A small CTC audio transcriber, trained from scratch: 12M parameters, 11900 steps.
Rows from block 2 of a small CTC audio transcriber, named by matrix and row number. Rows with one number belong to one neuron. Each number is 128 + 24 x the weight over its row's rms, rounded and kept within 0 to 255. All counts start at 0.
After each neuron's rows are labels from the 100 clips, of 14976, where the neuron reaches its highest value: "strongest on" is what is common among them. Only what is clearly more common there than usual is listed. The data: read English sentences (LibriTTS-R). In brackets: how many of the 100.
# fc1: MLP up (model.blocks.2.mlp.fc1.weight, 1536x384), inputs 308-383
# fc2: MLP down (model.blocks.2.mlp.fc2.weight, 384x1536, transposed), outputs 308-383

fc1.408 [126  93 148  91  90 132 132 109 107 138 111 111 112 143 117 146 107 137  90  87  85 141 124 100 121 137 143 136 127 139 140 153 162 121 136 166  84 133  93 108 131 123 106 104 127 118 151 130 126  93 144 149 116 115 136 139 115 141 161 130 117  97 115 137 104 133 122 119 157 114  51 162 127 121 135 139]
fc2.408 [ 78 118 150 142 119 175 155 160 137 116 135 138 135 150 128  83 132  91 117 159 157 121 123 109 103 127 143 117 133 119 155 105 125 144 148 129 168 137 123  84 102  96 138 124 144 135 135 138 123  77 108 152 132 114 106 120 133  82 133 161 168 120  91 124 118  91 137 125 144 117 156 117 126 110 179 132]
strongest on: the word "i" (45)

fc1.35 [ 92 141 102 143  96  86 154 152 135 120 124 157 128 120 139 127 149  88  83 166 152 134 125 153 179 117 159 131 138 125 143 170 137 107 113  98 145 124 125 123 119 112  73 127 188 127 108  99 135 142  89 177 134 149 149 155 124 105 148 132 142  84 117 107  96 110 172 106 186 105 144 147 141 121 127 151]
fc2.35 [136 148 119 158 111 119 130  62 166 151 106 118 145 123 133 125 173 136 108 114 159 113 176 108 155 127 113 120 140 130 109 150 130 135 138 151 150 143 143 150 136 179 148 133 149 156 138 144 106 127 148 147 129 167 104 117 111 112 113 144 140 156  96 122 123 115 164 136  94 117 148 150 163 145 110 135]
strongest on: voice: female (96); the word "said" (28)

fc1.697 [135 136 132  99 121 111 135 131 202 108 113 123 136 137 145 181 169 125 163 172 101 145 103 135  93 102 149 153 132 127 116  97 144 144 135 172 106 142 116 141 133 133 123 130 143 108 142 118 174 111 132 130 144 119 146 165  77  40 153  95  99 117 178 114  93 164 126 134 150 123 127 125 107 163 118 135]
fc2.697 [141 181 124 141 112  78 110 119 113 104 114 104 105 127 104 109 180 136  97 130 118 120 114  97 129 125 107 138 145 158 132  96  80  78 129 115  81 113 143 113 100 136  85 151  93 160 122  84 140 150 119 105 142 124  87 145 129 131 129 170 148 106 107  84 126 139 114 125 132 191 145 115 132 137 118 123]
strongest on: voice: female (82); the word "she" (41)

fc1.671 [148 106 143 111  86 119 132 138 130 100 124  81 128 121 177 141 104 127 123 149  76 146 110 118 152  94 151  85 135 141 132 143 106 151 153 136 115 111 131 132 106 131 154 181 113 137 162 138 152 134 101 127 139 115 136 109 105 154 148 175 168 108  93 140 112 131 109 137 129 153 163 172 148 116 133 132]
fc2.671 [121 117 127  97  69 154 145 121 143 106  98 101 100 124 147 114 134 134 146 130 176 144 138 106 131 132  79 135  93 165 118 104  93 133 123 127 131 125 130 133 108 124 133 155 128 138 108 154 124 129 139 112 120  94  84 127 135  88 151 119 173 122 127 115 138 130 111 129 174 146 108  74 123 181 141 120]
strongest on: voice: male (78)

fc1.558 [ 88 149 145  91 135 118 140 122  80  88 124 117 134 110 111 125 117 155 131 160 110 112 116 133 112 135 143 123 128 100 114 170 115 147 113 155 100 118 133 159  83 126 100 104 120 135 122 119 141 106 104 112 143 117 142 142 128 109 129 114 119 128 145 131 122 187 115 118 188 156  89 119 151 115 161 153]
fc2.558 [102 152 117 102 135 144 119 144 152 183 103  96 116 126 111 154 159  92 142 111 148 112 148 139 145 143  68 156  97 109 150 124 100 106 129 138 125 157 126 120 106 169 120  99  97 120 164 143 119 125 137 114 113 144 119 113 151 118 169 131 137 115 145 140 124  96 147  84 124 147 104  91 142 166 124 107]
strongest on: the word "you" (37)

fc1.350 [187 127 114 121 126 137 162 118 152 109 128 129 130 163 146 130 109  76 101 162 111 129 103 151 149  83 137 123 157 125 133 185 130 143 139 104  73 175 177 100 146 159 105 126 137 138 141 154 167  97 135 108 102 123 121 138  93  91 124 114 131 151 131 127 129 111 142 112  76 118 124 152 145 134  85 143]
fc2.350 [144 167 123 139 134 135 114 147 108 105 119 102 122 127 133 162 198 117 118 110 119 140 122 109 156 146 102 160  95 159 129 110 131 123 105  92 100 108  62 126  95 130 169 127  97 137 121 144 139 171 129 123 127 152 147 130 138 158 101 127 118  64  96 174  92 124 158 106 149 100 174 130 119 130  87 106]
strongest on: the word "she" (48); the word "he" (37)

fc1.304 [149 108 126 108 110  99 128 119 165 130 108  88 148 141 115 162 119  86 173 149  94 125 123 156  87 137 142  88 138  87 141 154 129 165 100 123 151 151 176 168  98 135 144 129 145 122 175  98 119 137  60 124  97  89 126 148 115 104 146 115 142 162 176 142 156 134 103 109 169 144 119 124 127  63 131 160]
fc2.304 [137 113 173 127  99 150 122 105 119 154 104  98  89 139  89 110 160 170  96 120 159 112 175 122 107 165 142 194 183 111 112 109  97 123 170  97 171 145  85 135 107 135 119 176 156 133 145 203 120 119 144 111  67 175 108 117 138 152 119 131 141 127 168 148 135 136 103 113 152 142 122 146 111 138 117 110]
strongest on: the word "you" (33)

fc1.129 [104  95 112 124  92 161 130  91  98 124 116 118 131  92 148 158 124 139 146 118 145 141 117 131 128  92 135 175  92 142 119  79 130  99 107 124  82 130 151 182 114  80 112 112 100 143 109 162 139 108 135  92 108 142 136 154 123 177 143 144 168 148 154 121 184 147 145 107 105 122 108 148 145 130 112 130]
fc2.129 [160 122  93 172 122 160  92 147 111 138 102 128 147 103 158 137  94 123 117 147 142 111 142 121 111 146 117 136  90 188  82 185 180  99 113 150 113  99 117 128 138 105  97  95 105 150  96 114 135  99 101 148 100 119 120 121 136 118  91 123 123 201 104 139 119 125 159 115 105 123 108 143 151 155 148 107]
strongest on: the word "and" (62)

fc1.580 [127 129 138 141 101 139 162 104 115 122 141 136 109 108 107 202 139 135  89 116 110 149 101 125 104  94 130 135 139 138 168  89  97  58 121 126 107 162 142  88 130 118 116 117 100 126 164 129 141  93 115  93 152 154 154 172 109  93 132 104 102  82 156 102 112 113 157 111  79 124  94 129 103 182 132 119]
fc2.580 [120 107 116 110 144 177  97 110 157  71 118 101 149 119  76 151 113 110 105 134 145 171 110 111 126 112 119 126 131 135 148  94 101 106 101 139 119 124 134 150 138 124 114  80 105 127 152 119 128  92 108 118  98 160 120 140 125 151 119 105  98 113 185 107 141 173 121 102 182 164 111 101 146 133 111 120]
strongest on: the word "be" (26)

fc1.722 [110  90 138 161 105 158 112 141 139 147 112  81 121 153 149 117 143 127 110  96 131 130 125 138 123 135 133 113 155 130 146 116 154  92 138 130 164 166 118 112 141 158 159 144  88 140 178 114 164 116 118 168 105 148 120 142 117 115 145 129 118 158 150 117 129 172 105 122 139 115 111 141 149 140 149 130]
fc2.722 [149 129 138 123 142  95 127 118  71 127 137  96 126 149  96 139 212 107 102 115  99 166 115 183 139 122  60 137 130 171 144 140 121 105 114 119 136 146 137 124 100 156 110 132 151 114 166 122 126 138 158 130 138 145 147 146 148 155 114 107 127 130 129 139 119 134  76 127 112 151 127 107  94 117 108 132]
strongest on: the word "you" (60)

fc1.85 [142 173 112 123 158 123 112 101 121 105 135 142 134 127 166 136 111 152 131 147 114 132 129  93 133 120 136 104 157 123 131 165 159 113 188 165 118 134 125 133 167 169 120 159 120 134 143  97 118  99 103 121 122 128 144 117  88 121 142 146  75 182 145  90 123 158 118 127 134 125 135 156 120 134 154 119]
fc2.85 [121 162 118 123 106 150 143  83 141  81  96 138 146 132 164 113 127 140 126 131 169  95 105 117 135 118 115 139  99 129 103  86 133 136 174 113  93 112  67 107 101 117 108 117 147 119 124 117 115 105 128 166 169 127 133 128 126 121 155 125 120 107 153 155  82  93 135 105 131 105 130  91 141 125 134 122]
strongest on: the word "i" (43)

fc1.159 [127 130  92 145 120 127 121 129 147 113 134  82 132 119 116 107 148 123 145  94 112 147 144 136 104  94 139 148 107 102 188 157 129 134  88 127 157 118 128 123 149 139 134 104 102 115 113 155 127 111 124 144 139 102  98 126 113 142 118 184 148 145 134 143 139 174 139 130 152 158  81 111 175 120 111 105]
fc2.159 [115 167 121 133 154 110 132 142 143 150 135 133 150 152 133  90 135 124 129 151 129 145 101 122 125 145 116 127 211 156 171 124 128 127 145 173 126  80 130 112 154 117 125 139 127  66 147 111 148 132 151 114 140 144 124 141 110 123 107 135 106 164 131 156 125 131  86 162 125 135 128 143 168 132  84 176]
strongest on: voice: female (88)

fc1.272 [139 134  73 163  97 128 152 137 129 136 139 154 136 136 100  94 131 134 118 160 144 124 116 114 128 146 155 140 157 133  81 149 133 114 113 140 129 126  93 171 171 119 125 157 128 143 117 119 114 119 117 138 113 151 153 134 121 165 152 116 136 145 130 129 117  95 110 146 134 102 111 157 146 133  97 102]
fc2.272 [148 124 136 121 103  87 131 114 100 131 128 141 112 118 127 170 120 167 143 110 129  91 127 169 121 113 101 115 122 118 129 109 152 107 134 120 115 164 130 126 113 155 149 132  95 120 111 141 114 164 132 124 102 174 136 139 102 148 163 152 141 122 140 131 114  87 120 125 153  89 109 159 160 138 118 154]
strongest on: voice: female (82)

fc1.489 [109 132 159 107 160  94 171  84 128 137 112 152 157 118 146 142 116 175 132 136 125 138 122  91 179 103 133 103 135 148 102 118 128 114 112 166 159 114 103 176 124 142 120 118  95 120 148  91 127 121  82  87 104 100 125 155 117 116 150 104 161 166 225 138 166 152 112  76 131 119 135 127 155  77 150 136]
fc2.489 [113 160 142 132 121 125 142 102 141  61 125  88  89 135  96  93 140  92 113 144 137 131 138  76 122 128  93 108 113 126 131 104 140 133  98 143  96 171 124 102 114 132  96 125 113 106 121 142 138  87 145 159 109 147  97 159 146 158 147 195 145 156  91 123 119 141 145 118 150  84 117 149 146 125 133 167]
strongest on: voice: female (83)

fc1.705 [150 142 132 131 134 145 122 104 124 172 111 154 112 136 105 119 159 151 133 151 124 150  89 132 124 119 140 101 137  90 113 152 130  99 133 117 114 173 145 141 130  94 125 113 110 150 139 131 115 136 146 154 154  92  73 118 113 111 150  97  88 185 119 122 123 121 146 113 121 144 124 145 136 126 113 109]
fc2.705 [124 120 121 151 163 133 140 155 160  74 130 134  72 125 138 130  91 127 135  98 143 112  90  82  75 159 109 130 117 101 119 155 131 106 142 143  77 128 107 157 140 160 156 132 131 125 121  65 138 113 129 139  98 131 118 104 135 163 106 127 136 120 142 135 143 184 149 109 153 148 163 148 158 139 109 114]
strongest on: voice: male (78)

fc1.184 [ 96 151 146 124 133 156 128 136 126 127 125 117  90  79 164 107 131 131  98 151 163 141 150 113 114 119 145 132 103 126 104 106 156  99 145 153 116 145 111  98 146 122 106 116 116 110 124 146 138  99 119 115 109 102 151 110 125  96 142 109  78 127 137  78 147 136 124 144 162 128 102 126 159 122 176 134]
fc2.184 [123 106 144 165 121 104 128 136  53 155 154 129 111 125 122 119 137 112 139 120  94 111 147 131 100 110 125 101 143 103 106 148 117 128 140  87 136 142 134 153 131 140 110  95  78 120 117 132 116  96  90 133 157  95 125 124 137  61 158 114 131 128 107 100 123 135  97 127  60 116 156 129 137 108 120 143]
strongest on: voice: female (81)

fc1.409 [ 85 139 135 154 142 114 134 123  97 123 155 149 136 128 135 117 144 116 113 116 134  94 140 122 140 126 149 141 115 118 101  91 153 153  96 130 127 125 139 115  93 132 134 110 132 131 147 117 130 105 133 156 146 137 158 149 105 121 124 135 125 139 148 127 140 138 131 114 109 106 169 153 134 117 105 132]
fc2.409 [113 143 127 129 109  88 136  86 105 139 160  89 111 104 147 121 150 138 130 143 124 121 108 120  88 131  60 175  99 128 141 115 117 122 145 125 120  93 132 132 128 146  91 107  78  97  89 141  94 106 122 131 118 127 145 115 127 120 116 151 136 117 100  92 120 136 125 132 129  98 102 103 152 139 131 133]
strongest on: voice: female (84)

fc1.72 [172 144 117  70 127 118 128 119  97 111 119 143 111  68 168 114 115 123 133 174 115 139  79 143 127 108 140 123 113  90  90 143 123 123  96 128 144 147 146 116 138  87 113 120 129 148 129 128 127 134 100 117 126 126 108 151 105 125 141 116 157 155 110  92 147 102 118 107 127 141 127 130 114  83 111 118]
fc2.72 [ 99 146 124 129 139 147  99 137 116 113 124 136 144 100 104 144 114 122 115 134 140 113 144 132  94 133 100 139 112 162 106 144  76 115 127 157  99  85 138 116  99 118 156  99 146 174 165 151 138 112 163 110 125 167 120  67  94 136 124 157 175 114 152 148 126 162 145  88 122 179 124 158 127 162 145  92]
strongest on: the word "be" (25)