config = dict(
    n_mels=80,
    hop_length=160,
    spec_augment=False,
    win_length=400,
    optimizer='ademamix',
    beta1=0.9,
    grad_clip=0.5,
    steps=11900,
    weight_decay=0.1,
)
Rows from block 4, named by matrix and row number. Rows with one number belong to one neuron. Each number is 128 + 24 x the weight over its row's rms, rounded and kept within 0 to 255. All counts start at 0. After the name is the row's rms in percent of the matrix's.
# fc1: MLP up (model.blocks.4.mlp.fc1.weight, 1536x384), inputs 256-383
# fc2: MLP down (model.blocks.4.mlp.fc2.weight, 384x1536, transposed), outputs 256-383
fc1.173 097 [140 122 135  96 106 142 118 104 141 151 125  88 109 157 148 105 148 106 140 125 128 110 105 135 158 124 146 156 128 135 120  85 133 162 161 137 125 131 146  96 118  97 162  73 108 173 126 138  90 200  85 142 128 165 110 190 168 113 123 159  95 147 134 124 186 151  92 141 128 150 119 148 144 109 110 126  91 156 148 110  77 165 150 136 107 115 116 126 107 152 169 143 144 139 104 124 115 145 130 139 133 129 133 165 123 111 159 122 120 120 125 146 168  96 134  79 157 122 135 114 113 151 120 114 167 124 142 135]
fc1.174 098 [143 118 118 149 145 138 151 151 105 113 108 122 135 154 126 119 190 106 130 141 127 109 126 145 129 109 149 131 159  99 170 115 151 150 148 120 164  91 146 105 121  97 148 152 127  85 121 149 135  90  70 122 150 154 142 141  87 139 143 102  88 114 150 122 130 107 156 121 149 134  94 117 154 128  98 152  80 102 183  97 148 118 139  89 146 150 114 141 126 108 103  94 113 102 102 186 103 132 170 178 142 138 109 130 152 158  84 112 133 109 117 140 105 150 154 154 113 141 122 130 168 145 157 102 114 120 103 142]
fc1.175 101 [111 152 148 158  79 157 145 153 135 150 150 140 133 148 139 117 137 149 181 121 119 165  95  93 156 152 128 111 147 185 120 138  87 131 143 132 100  83 136 118 163 164 127 134 128  68 127 165  93 157 160 122 127 152 126 163 130  92 129 141 120 138 134  91 155 105 139 105 178 167 160  75 131 130 160 106 132 102 183 103 163 150 152 137 129 114 150  75 104 106 148 115 115 112 111  92 119 134 150 104 137 137  98 154 108 139 132 144 121 130 141 124  83 131 112 115 142 163 129  83 131 123 168 133 123 108 140 112]
fc1.176 104 [148 122 122 116 119  97 118 114 156 138 133 104 179  92 162 161 131 117 177 152 142  95 109 116 145 149  78 103 111  86 119 148 141 120 123  63 168  96 126  68 145 143 144 140 141 125  86 151  71 126 140  63 103 185 103 125 154 120 129 155 142 138 160 151 161  98 152 150 102 126 102 144 108 118 154 180 115 143 139 133 115 110 104 110 105 133 129  86  82 119 144 133 191 117 125 130 131 134  89  98 101 117 122 113 200 122 117  99  77 141 117 145 128 146 158 149  92 114 132 112  81 108 149 140 120 166 160 167]
fc1.177 103 [164  90 159 131 168 128  83 142 112 125 113 115  97 121 173 125 105 160 131 156 138 127 127 119 155 155 130 164 100 132 105 120 130  70 131 120 113 113 133 156 133 131  98 129 151 133 124 173 166 130 159 169  92 127 158 113 114 129 133 143 129 146 156 140 141 136  96 127  77 138 110 107 135 128  96 139 142 167 150 126 140  83 127 132 104  90 121  92 111 126 100 151 118 125 115  93  89 177 194 128 133 123 109 138 111 150 122 110 139 137 114 103  63 137 139 104 144 143 113 112 112 131 152 142 147 153 119 139]
fc1.178 103 [112 133 136 167  96 127 161  84 115 152 157 112 173 141 122  89 131 139 152 128 157 111 127  95 150 116 147 106 142 162  96  98 111 160 149  86 147  99 129  85 144 156 131 136 114 118  86 136 106 143 148 126 149  84 178 142  99  73 165 150 111 112 114 114 141 138 140 147 133 148 126 109 120  97 125 189 100  90 140 139 132 121 109 158 129  99 120 129 115 129 127 127  72 147 105 114 103 110 110 101 118 137  89  99 140 145 109 117 118 110 104 150 108 179 135 142 161 137 159 129 104 143 166 161 132  88 151 120]
fc1.179 101 [ 86 120 159 131 126 125  56 114 110 154 160 107 112 103 160 133 122 110 123 180 175 135 154 133 162 146 120  86 189 132  92 135 122 118 178 128  84 121 116 136 101 143 101 113 125 107 133 125 136 171 130  90 150  95 119 135 122 149 100 131 126 130 121 111 123 116 140 111 113 119 130 114  65 136  93 159 133  94 127 110 121 127 126 160 122 128 129 124 106 102 159 123 113  74 100 154 100 136 150  93  92 172 142  75  90 156  92 121 148 127 115 169 108 160 121  75 117 144 110 125 138 128 138 128  97 110  78 160]
fc1.180 095 [111 136 126  98 148 103  91  72 187 116 119 129  71 178 116 116  55 113 151 102 122 146 125 115 122 122 162 135 101 102 157 110 134 115 165  97 122 159 141  59 151 140 133 110  95 124 176 179 150 158 117 112 119 126 129  84 122 109 137 126 159 134 113 111 156 112 146 146 130 140 133 123 160 133 191 135  91 157 130 115 202 151 160 126 140 121 131 158 116 133 155 101 140 139 113 129 115 141 140 126 109 126 118 125 121 123 139  99 111 101 142 151 136 113 146  86 139 131  97 104 123 176 170  98 150 110 114 115]
fc1.181 100 [164 108 126 151 118 148  80  99 142 168 102 106 127 112 148 134 171 158 134 139 133 121  99 123 139 129 150 109 167 118 134 128 131 145 126 116 142 121 127  85 122 120 116  74 110 111  90 131 121 115 167  93 105 118 149 122 130 106 146  91 158  68 135 121 179 105 122 123 108 146 156 155 150 124 123 159 142 144 142 124 101 124 159 140 121 120 137 124 142  89 111 124 110 125 109 127 120 148 170 136 113 121 112 148 135 123  84  84 123 158  70 120 111 137 117 120 143 137 160 122 125 125 134 117 142 180 119 136]
fc1.182 099 [164 147 156 148 158 139  85 103 129 158  97 140 102 142 149  99 148 159 142  99 102 103 118 143 154 120 145 183 158 116 101 122 128 109 105 106 137 151  98 148 126 152 148  81 128 141 108 141 128 132 105 149 109 122  93 135  85 160 131 101  99 117 148  87 140 125 158 130 170 165 129 184 116 115 110 106 150 101 121 176 153 121 139 114 124  93 109 154 117 104 118 141 121 157 110  95  82 114 125 114 144 147 154 135 109 156 119 142 118 102 118 159 151  85 193 152 140 119 106 120 122 134 147 114 134 130 130 115]
fc1.183 096 [143 142 128 165 124 179 107 146 146  98 127 124 113 126 127 115 121 125 168  68 125 132  88 151 104 184 138 123 134 113 166 142 168 164 144 183 158 130  99 123 133 125 178 150 127 153 154 102 155 121 128 134 138 138 125 146 101  82 156 150 156  94 123 193 107 156  77 138 139 143 120 131 141 129 161 112 120 130 128 187 129 115 166 150  98 162 131 128 141 126 136 150 137 129 121 131 153 127 129 110 105 117 115 120 123  99 139 141 153 157 112  97 174 123  96 129 141 123 144  94 109 103 119 130 157 148 135 112]
fc1.184 103 [146  82 145 107  84  77 153 177 114 169 166 150 102 121 151 146 159 152 168 143 138 156 158 144 132 136 124 119 110 134 142  94 149 122 130 133 102  83  91 149 113 150  78 152 121 107 128 177 108 148 142 135 159 108 110 133 153 151 142 112 156 121 114 122 118 140 150 137 126 165 146 122 116 106 156 143 115 148 106 100 117 181 123 126 119 144 168 111 114 111 113 118 171  78 137 132 128 111 161  92  78 114 115 149 179  81 124  84 121 146 108 124 170 142 137 124 126 150 135 126 161 132 142 132 151 161  91 182]
fc1.185 102 [152  82 132 129 109 137 176 125 108 126 111  81 124 160 154 127 126 147 141 145 166 156 169 147 140 128 113 111 158  99 106 153 157 111  99 100 164 139  90 155 151 106 116  86 136 136 162 165 161 108 131  98 181 166 136 155 153 122 156 114 113  97 137 167 101 126 149 181 130 156 152 188 144 112  86 123 164 115 134 110 158 136 127 175 128 165 138 104 155 133 128 137 115 109 101 146 135 104 143  90 136 143 113  85 130 111  98 113 144  91 116 189 146  96 111 133  92 137 135 120 166 178 139 116 111 136 183 128]
fc2.173 096 [124 139 117 141 179 146 113  83 159 111  73 109  92  97 113 123  91 115  98 135 118 165 114 101 144  89 150 106 111  94  87 107  84 105 141 136  92 129  91 117 139 144 116  99 152 140 134 165 152 157 129 133 131  99 113 144 117  86  94 117 137 153 151 108  91  67 124 110 116  92 111  98  95 141 114 174 122 132 111  89 164 122 114  75  81 102 107 117 115 119 124  96 151 134 122 135 153  91 159 134 131 144 109 126 125 117 105 131 130  97 157 100 128 151 167 140  84 129 132 117 164 159 142 163 143 140 145 137]
fc2.174 097 [136 185 114 114 125 103 140  87 115 120 141 108 109 102 108 123 120 109 142 139  91 106 112 130 142 145 165 116 180  75  99 120 134  98 135 127 150 105 115 157 121 148 177 108 130 170  71 125 136 119 128 139 123 114 109  87 118 142 126 148  96 157 108 167  86  84 111 155 145 128 129  95 144 100 125 134 129  86  94 162 138 137 110  87  80 102 149 112 177 138 170 152 129 173 118  99 166  97 142 125 138 124 117 133 130 121  89 141 129 130 129 145 157 116 130 157 100 131 161 120  99 109 149 121 163 122 138  84]
fc2.175 099 [123 111 124  73 139  99  93 107 141  95  99 161 127 127 138 110 162 139 146 130  97 136 163 135  90  85 124 196  90  84 151 148  89  92 119 173 117  98 130 130 105 126 105 121  88  95 152 171 117 175 159  91 132 119 121  99 110  90  96  81 142 131 116 154 188 101  99 112 145 115 116 126 108 132 125 182 161  70 119  89 103 136 102 115 163 139  99 155 101 126 101 110 106  99 167  98 103 134 139 146 135 130 174 104 137 142 132 104 108 141 153 122 119  97 106 168 120 101  86 133 107 141 130 119  85 133 120 142]
fc2.176 104 [124 145 103 153 116 139 144 109 139 113  92  97 160 133 132 127 149 170 142  94 105 146 130 144 126 165 152 120 110 125 166 138 127 146 149 140 151 122 114 150 135 122 108 117 143 153 146 145 127 136 105 110 182 125 145 133  99 111 141 157 110 151 101 117 101 131 133 115 142  67 140  73 100  95 131 103 150 107 117 127 122  92 132 145 123 189 102  92 124 177  89 137  86 112 103 137 120  89 145 121 134 142 149  91 128 127 125 123 167 127 122 100 146 113 141 149 113 141 120 140 128 131 130 132 111  91 119 136]
fc2.177 104 [ 90  97 106 147 160 135  95 114 113 116  93 117  95 114 104 150 143 149 178 135 127  91 126 129 148 176 124 115 175 106 110 130  72 152 166 116 106 120 126 103 176 144 121 108  55 138 126 116 134 100 116 153 155 182 149  88 198 172 110 118 102 126 116 110 130 107 140 118 145 178 123 126 150 121 117 116 137 152 102 131 121  99 118 111  94 152 154  87 138 115 112 105 139 128 130 114 110 162  87 104 141 160 142 116 123  82 134 116 124 144 136  97 108 125 134 126 126 139 152  92 112 127 128 170 148 146 147 126]
fc2.178 099 [131 147  68 130 103 122 114 142 147 124 151 124  80 109 102 155 161  95 129 153 148  92 156  75 145 142 104 147 121 168  94 128 130 112 138 112 112 140 100 143 123 116 141 102 137 166 139 142 132 120 142 126 136 141 167 137 151 130  80 117 144 118 159  87 108  77 132 126 139 129 131  96 140 147 108 128  90 134  86 102 151 129 154 129 137 104 137 116 136 133  91  74 151  89 126 140 149 117 124  96 110 116 121 121 171 120 171 118 164 113 105 164 120  90 135 175 109 117 141 127 135  93 146 103 130 104 156  76]
fc2.179 100 [134 166 125 130  90 112  90 129 139 117 148 134 130 130  74 136  99  99 118 116 115 128 153  95 146 112 113 104 101  95 119 144 145 157 162 139  95 123 113  98 100 111 125 124 149  95  90 132 115 147 133 151  86 123 155 110 139 162 146 127 132 117 144 130 112 145  95 158 138 130  78 108 156 134 175 103 133 135 105 126 110  81 149 125 135 159 118 136 101 156 119 134 116 117 144 149 118 169 120 147 159 128  93 103 141 120 132 148  66 134 113 148 118  97 151  74 100 138 125 167 110 101  89 136 146 108  96 140]
fc2.180 092 [103 100 109 173 109 151 136 150 148 111 139 127  97 159 130 168 133 118 187 162 152 154 118 101 112 148 134 128  96 121 101 111 134 143 114  97  90 140 101 121 125 115 158 153 124 133 138 137 134 166 151 148 157  94 152  86 133 120 167 109 157 162  97 149 132 130 155 123 105 141 138 117 144 139 110 129 123 153 156 123 128 131 138 163 102 140 144  83 115 131 144 108 115  72 128  85 120 141  88 103 111 106 101 175 135  88 142 166  87 138 121 124 105 129 136 124 101 154 161  95 174 140 129 126 151 112  94 189]
fc2.181 101 [180 116  67  91 150 126 124 158 105 108 109 119 146 123 136 139 132 127 190 114  77 130 185 127 135 123 139 110 129 147 126 143 130 112 155 142 164  90 158 138 113 114 135 110 151 162 122 138  73 182 116 154 107 124 176 129 112  95 146 134 108 142 148 130 135 130 110 160 177 108 119 160 131 165 165  91  88 145 116 120 171 105 117 132 117 120 161 173  87 141 182 126 142 104 112  82  86  96 132 109 145  99 168 101 107 137 102 119 142 149  93  83  86 129 142 128 159 127 195  81 141 125 132 141 122  93 107  94]
fc2.182 096 [122 112 123 160 180 139  96 117 116 155 160 112 120 132 139 126 117 123 187 126 168 114 140 133  94 119 158 126 124 112  99 112 117  93  85 180 143  94 128 162 150 105 184 133 133 112 185  96 170 125  97  52 131 152  99  75 120 123 152  82 133 115 109 170 140 142 150  92 150 183 112  88 147 128 145 124 130 125 122 119  94  99 137 129 102 142  82 167  99 102 131 118 133 105 142 179 128 127 130 146 110 138 156 107 140 129 153  88 140 131 145 131 118 113 128 138 119 158 128 126 133 156  50 108 119  98 147 117]
fc2.183 098 [122 143 136 109 136 166  91 118  78 163  92  96  90 131 104 132 130 156 155 143 131 156  87 107 131 128 181 133 120 174 146 124 103  88  85 154 126 164 118 121 136 138 100 147 146  99 106  92 136 148 134 118 132 117 135 112 123 156 172 154 110 151 140 133 112 150 148 145 170 102 118  88 133 150 118 132 143 123 134 143 158 123 105 143 132 125 163 104 158 126 152 149 153  92 120 114  96 156 160 164 138 112 124 120 123 125 150 146 154 126 108 150 129 128 125 107  98 167 134 117 132 149 105 131  89 109 112 117]
fc2.184 102 [134 135  89 136 138 113 134 137 134 135 116 108 114 141 122 117  98 122  89 130 124  92 136 137 109 103 141 127 132 149 117 123 134 158  81 146 136  90  96 120 113 117 138 154 165 132 117 140 158 127 133 119 101  85  79 112 106 117 108 133 104  93 143 183 142 136 101 162 138 124 100 125  80 128 117 105 162 113 119 137  97 117 105 100 127  66 116 149  93 141 156 143 113 103 115  73 105 104 157 147 124 161 129 121 132 154 138  97 142 154 122 136  64 155 169 139 136  82 104 126 119 132 167 142 107 131 137 149]
fc2.185 102 [191 113  88 142 135 121  98 126 152 140  97 159 198 101 115 115  94 117 107  90 130  83 132 112  90 116 147 100 135 125 131 135 127 156 133 151  94 120 112 121 120 115 116  89 131 107 113 144 127 116 116  83  87 164 162 132  87 179 154 137 134 132 104 132  77 129 112 124 119 162 108 166 136 126 150 137 167  63 116 146 133 121 100 117 130 145 152 127 119 146 113 127 139 161 114  97 121 146 129 123 126 125 106 100 132 137 130 128 141 118 141  96  98  78 171 150 136 116 124 170 122 118 140 134 106 130 129  94]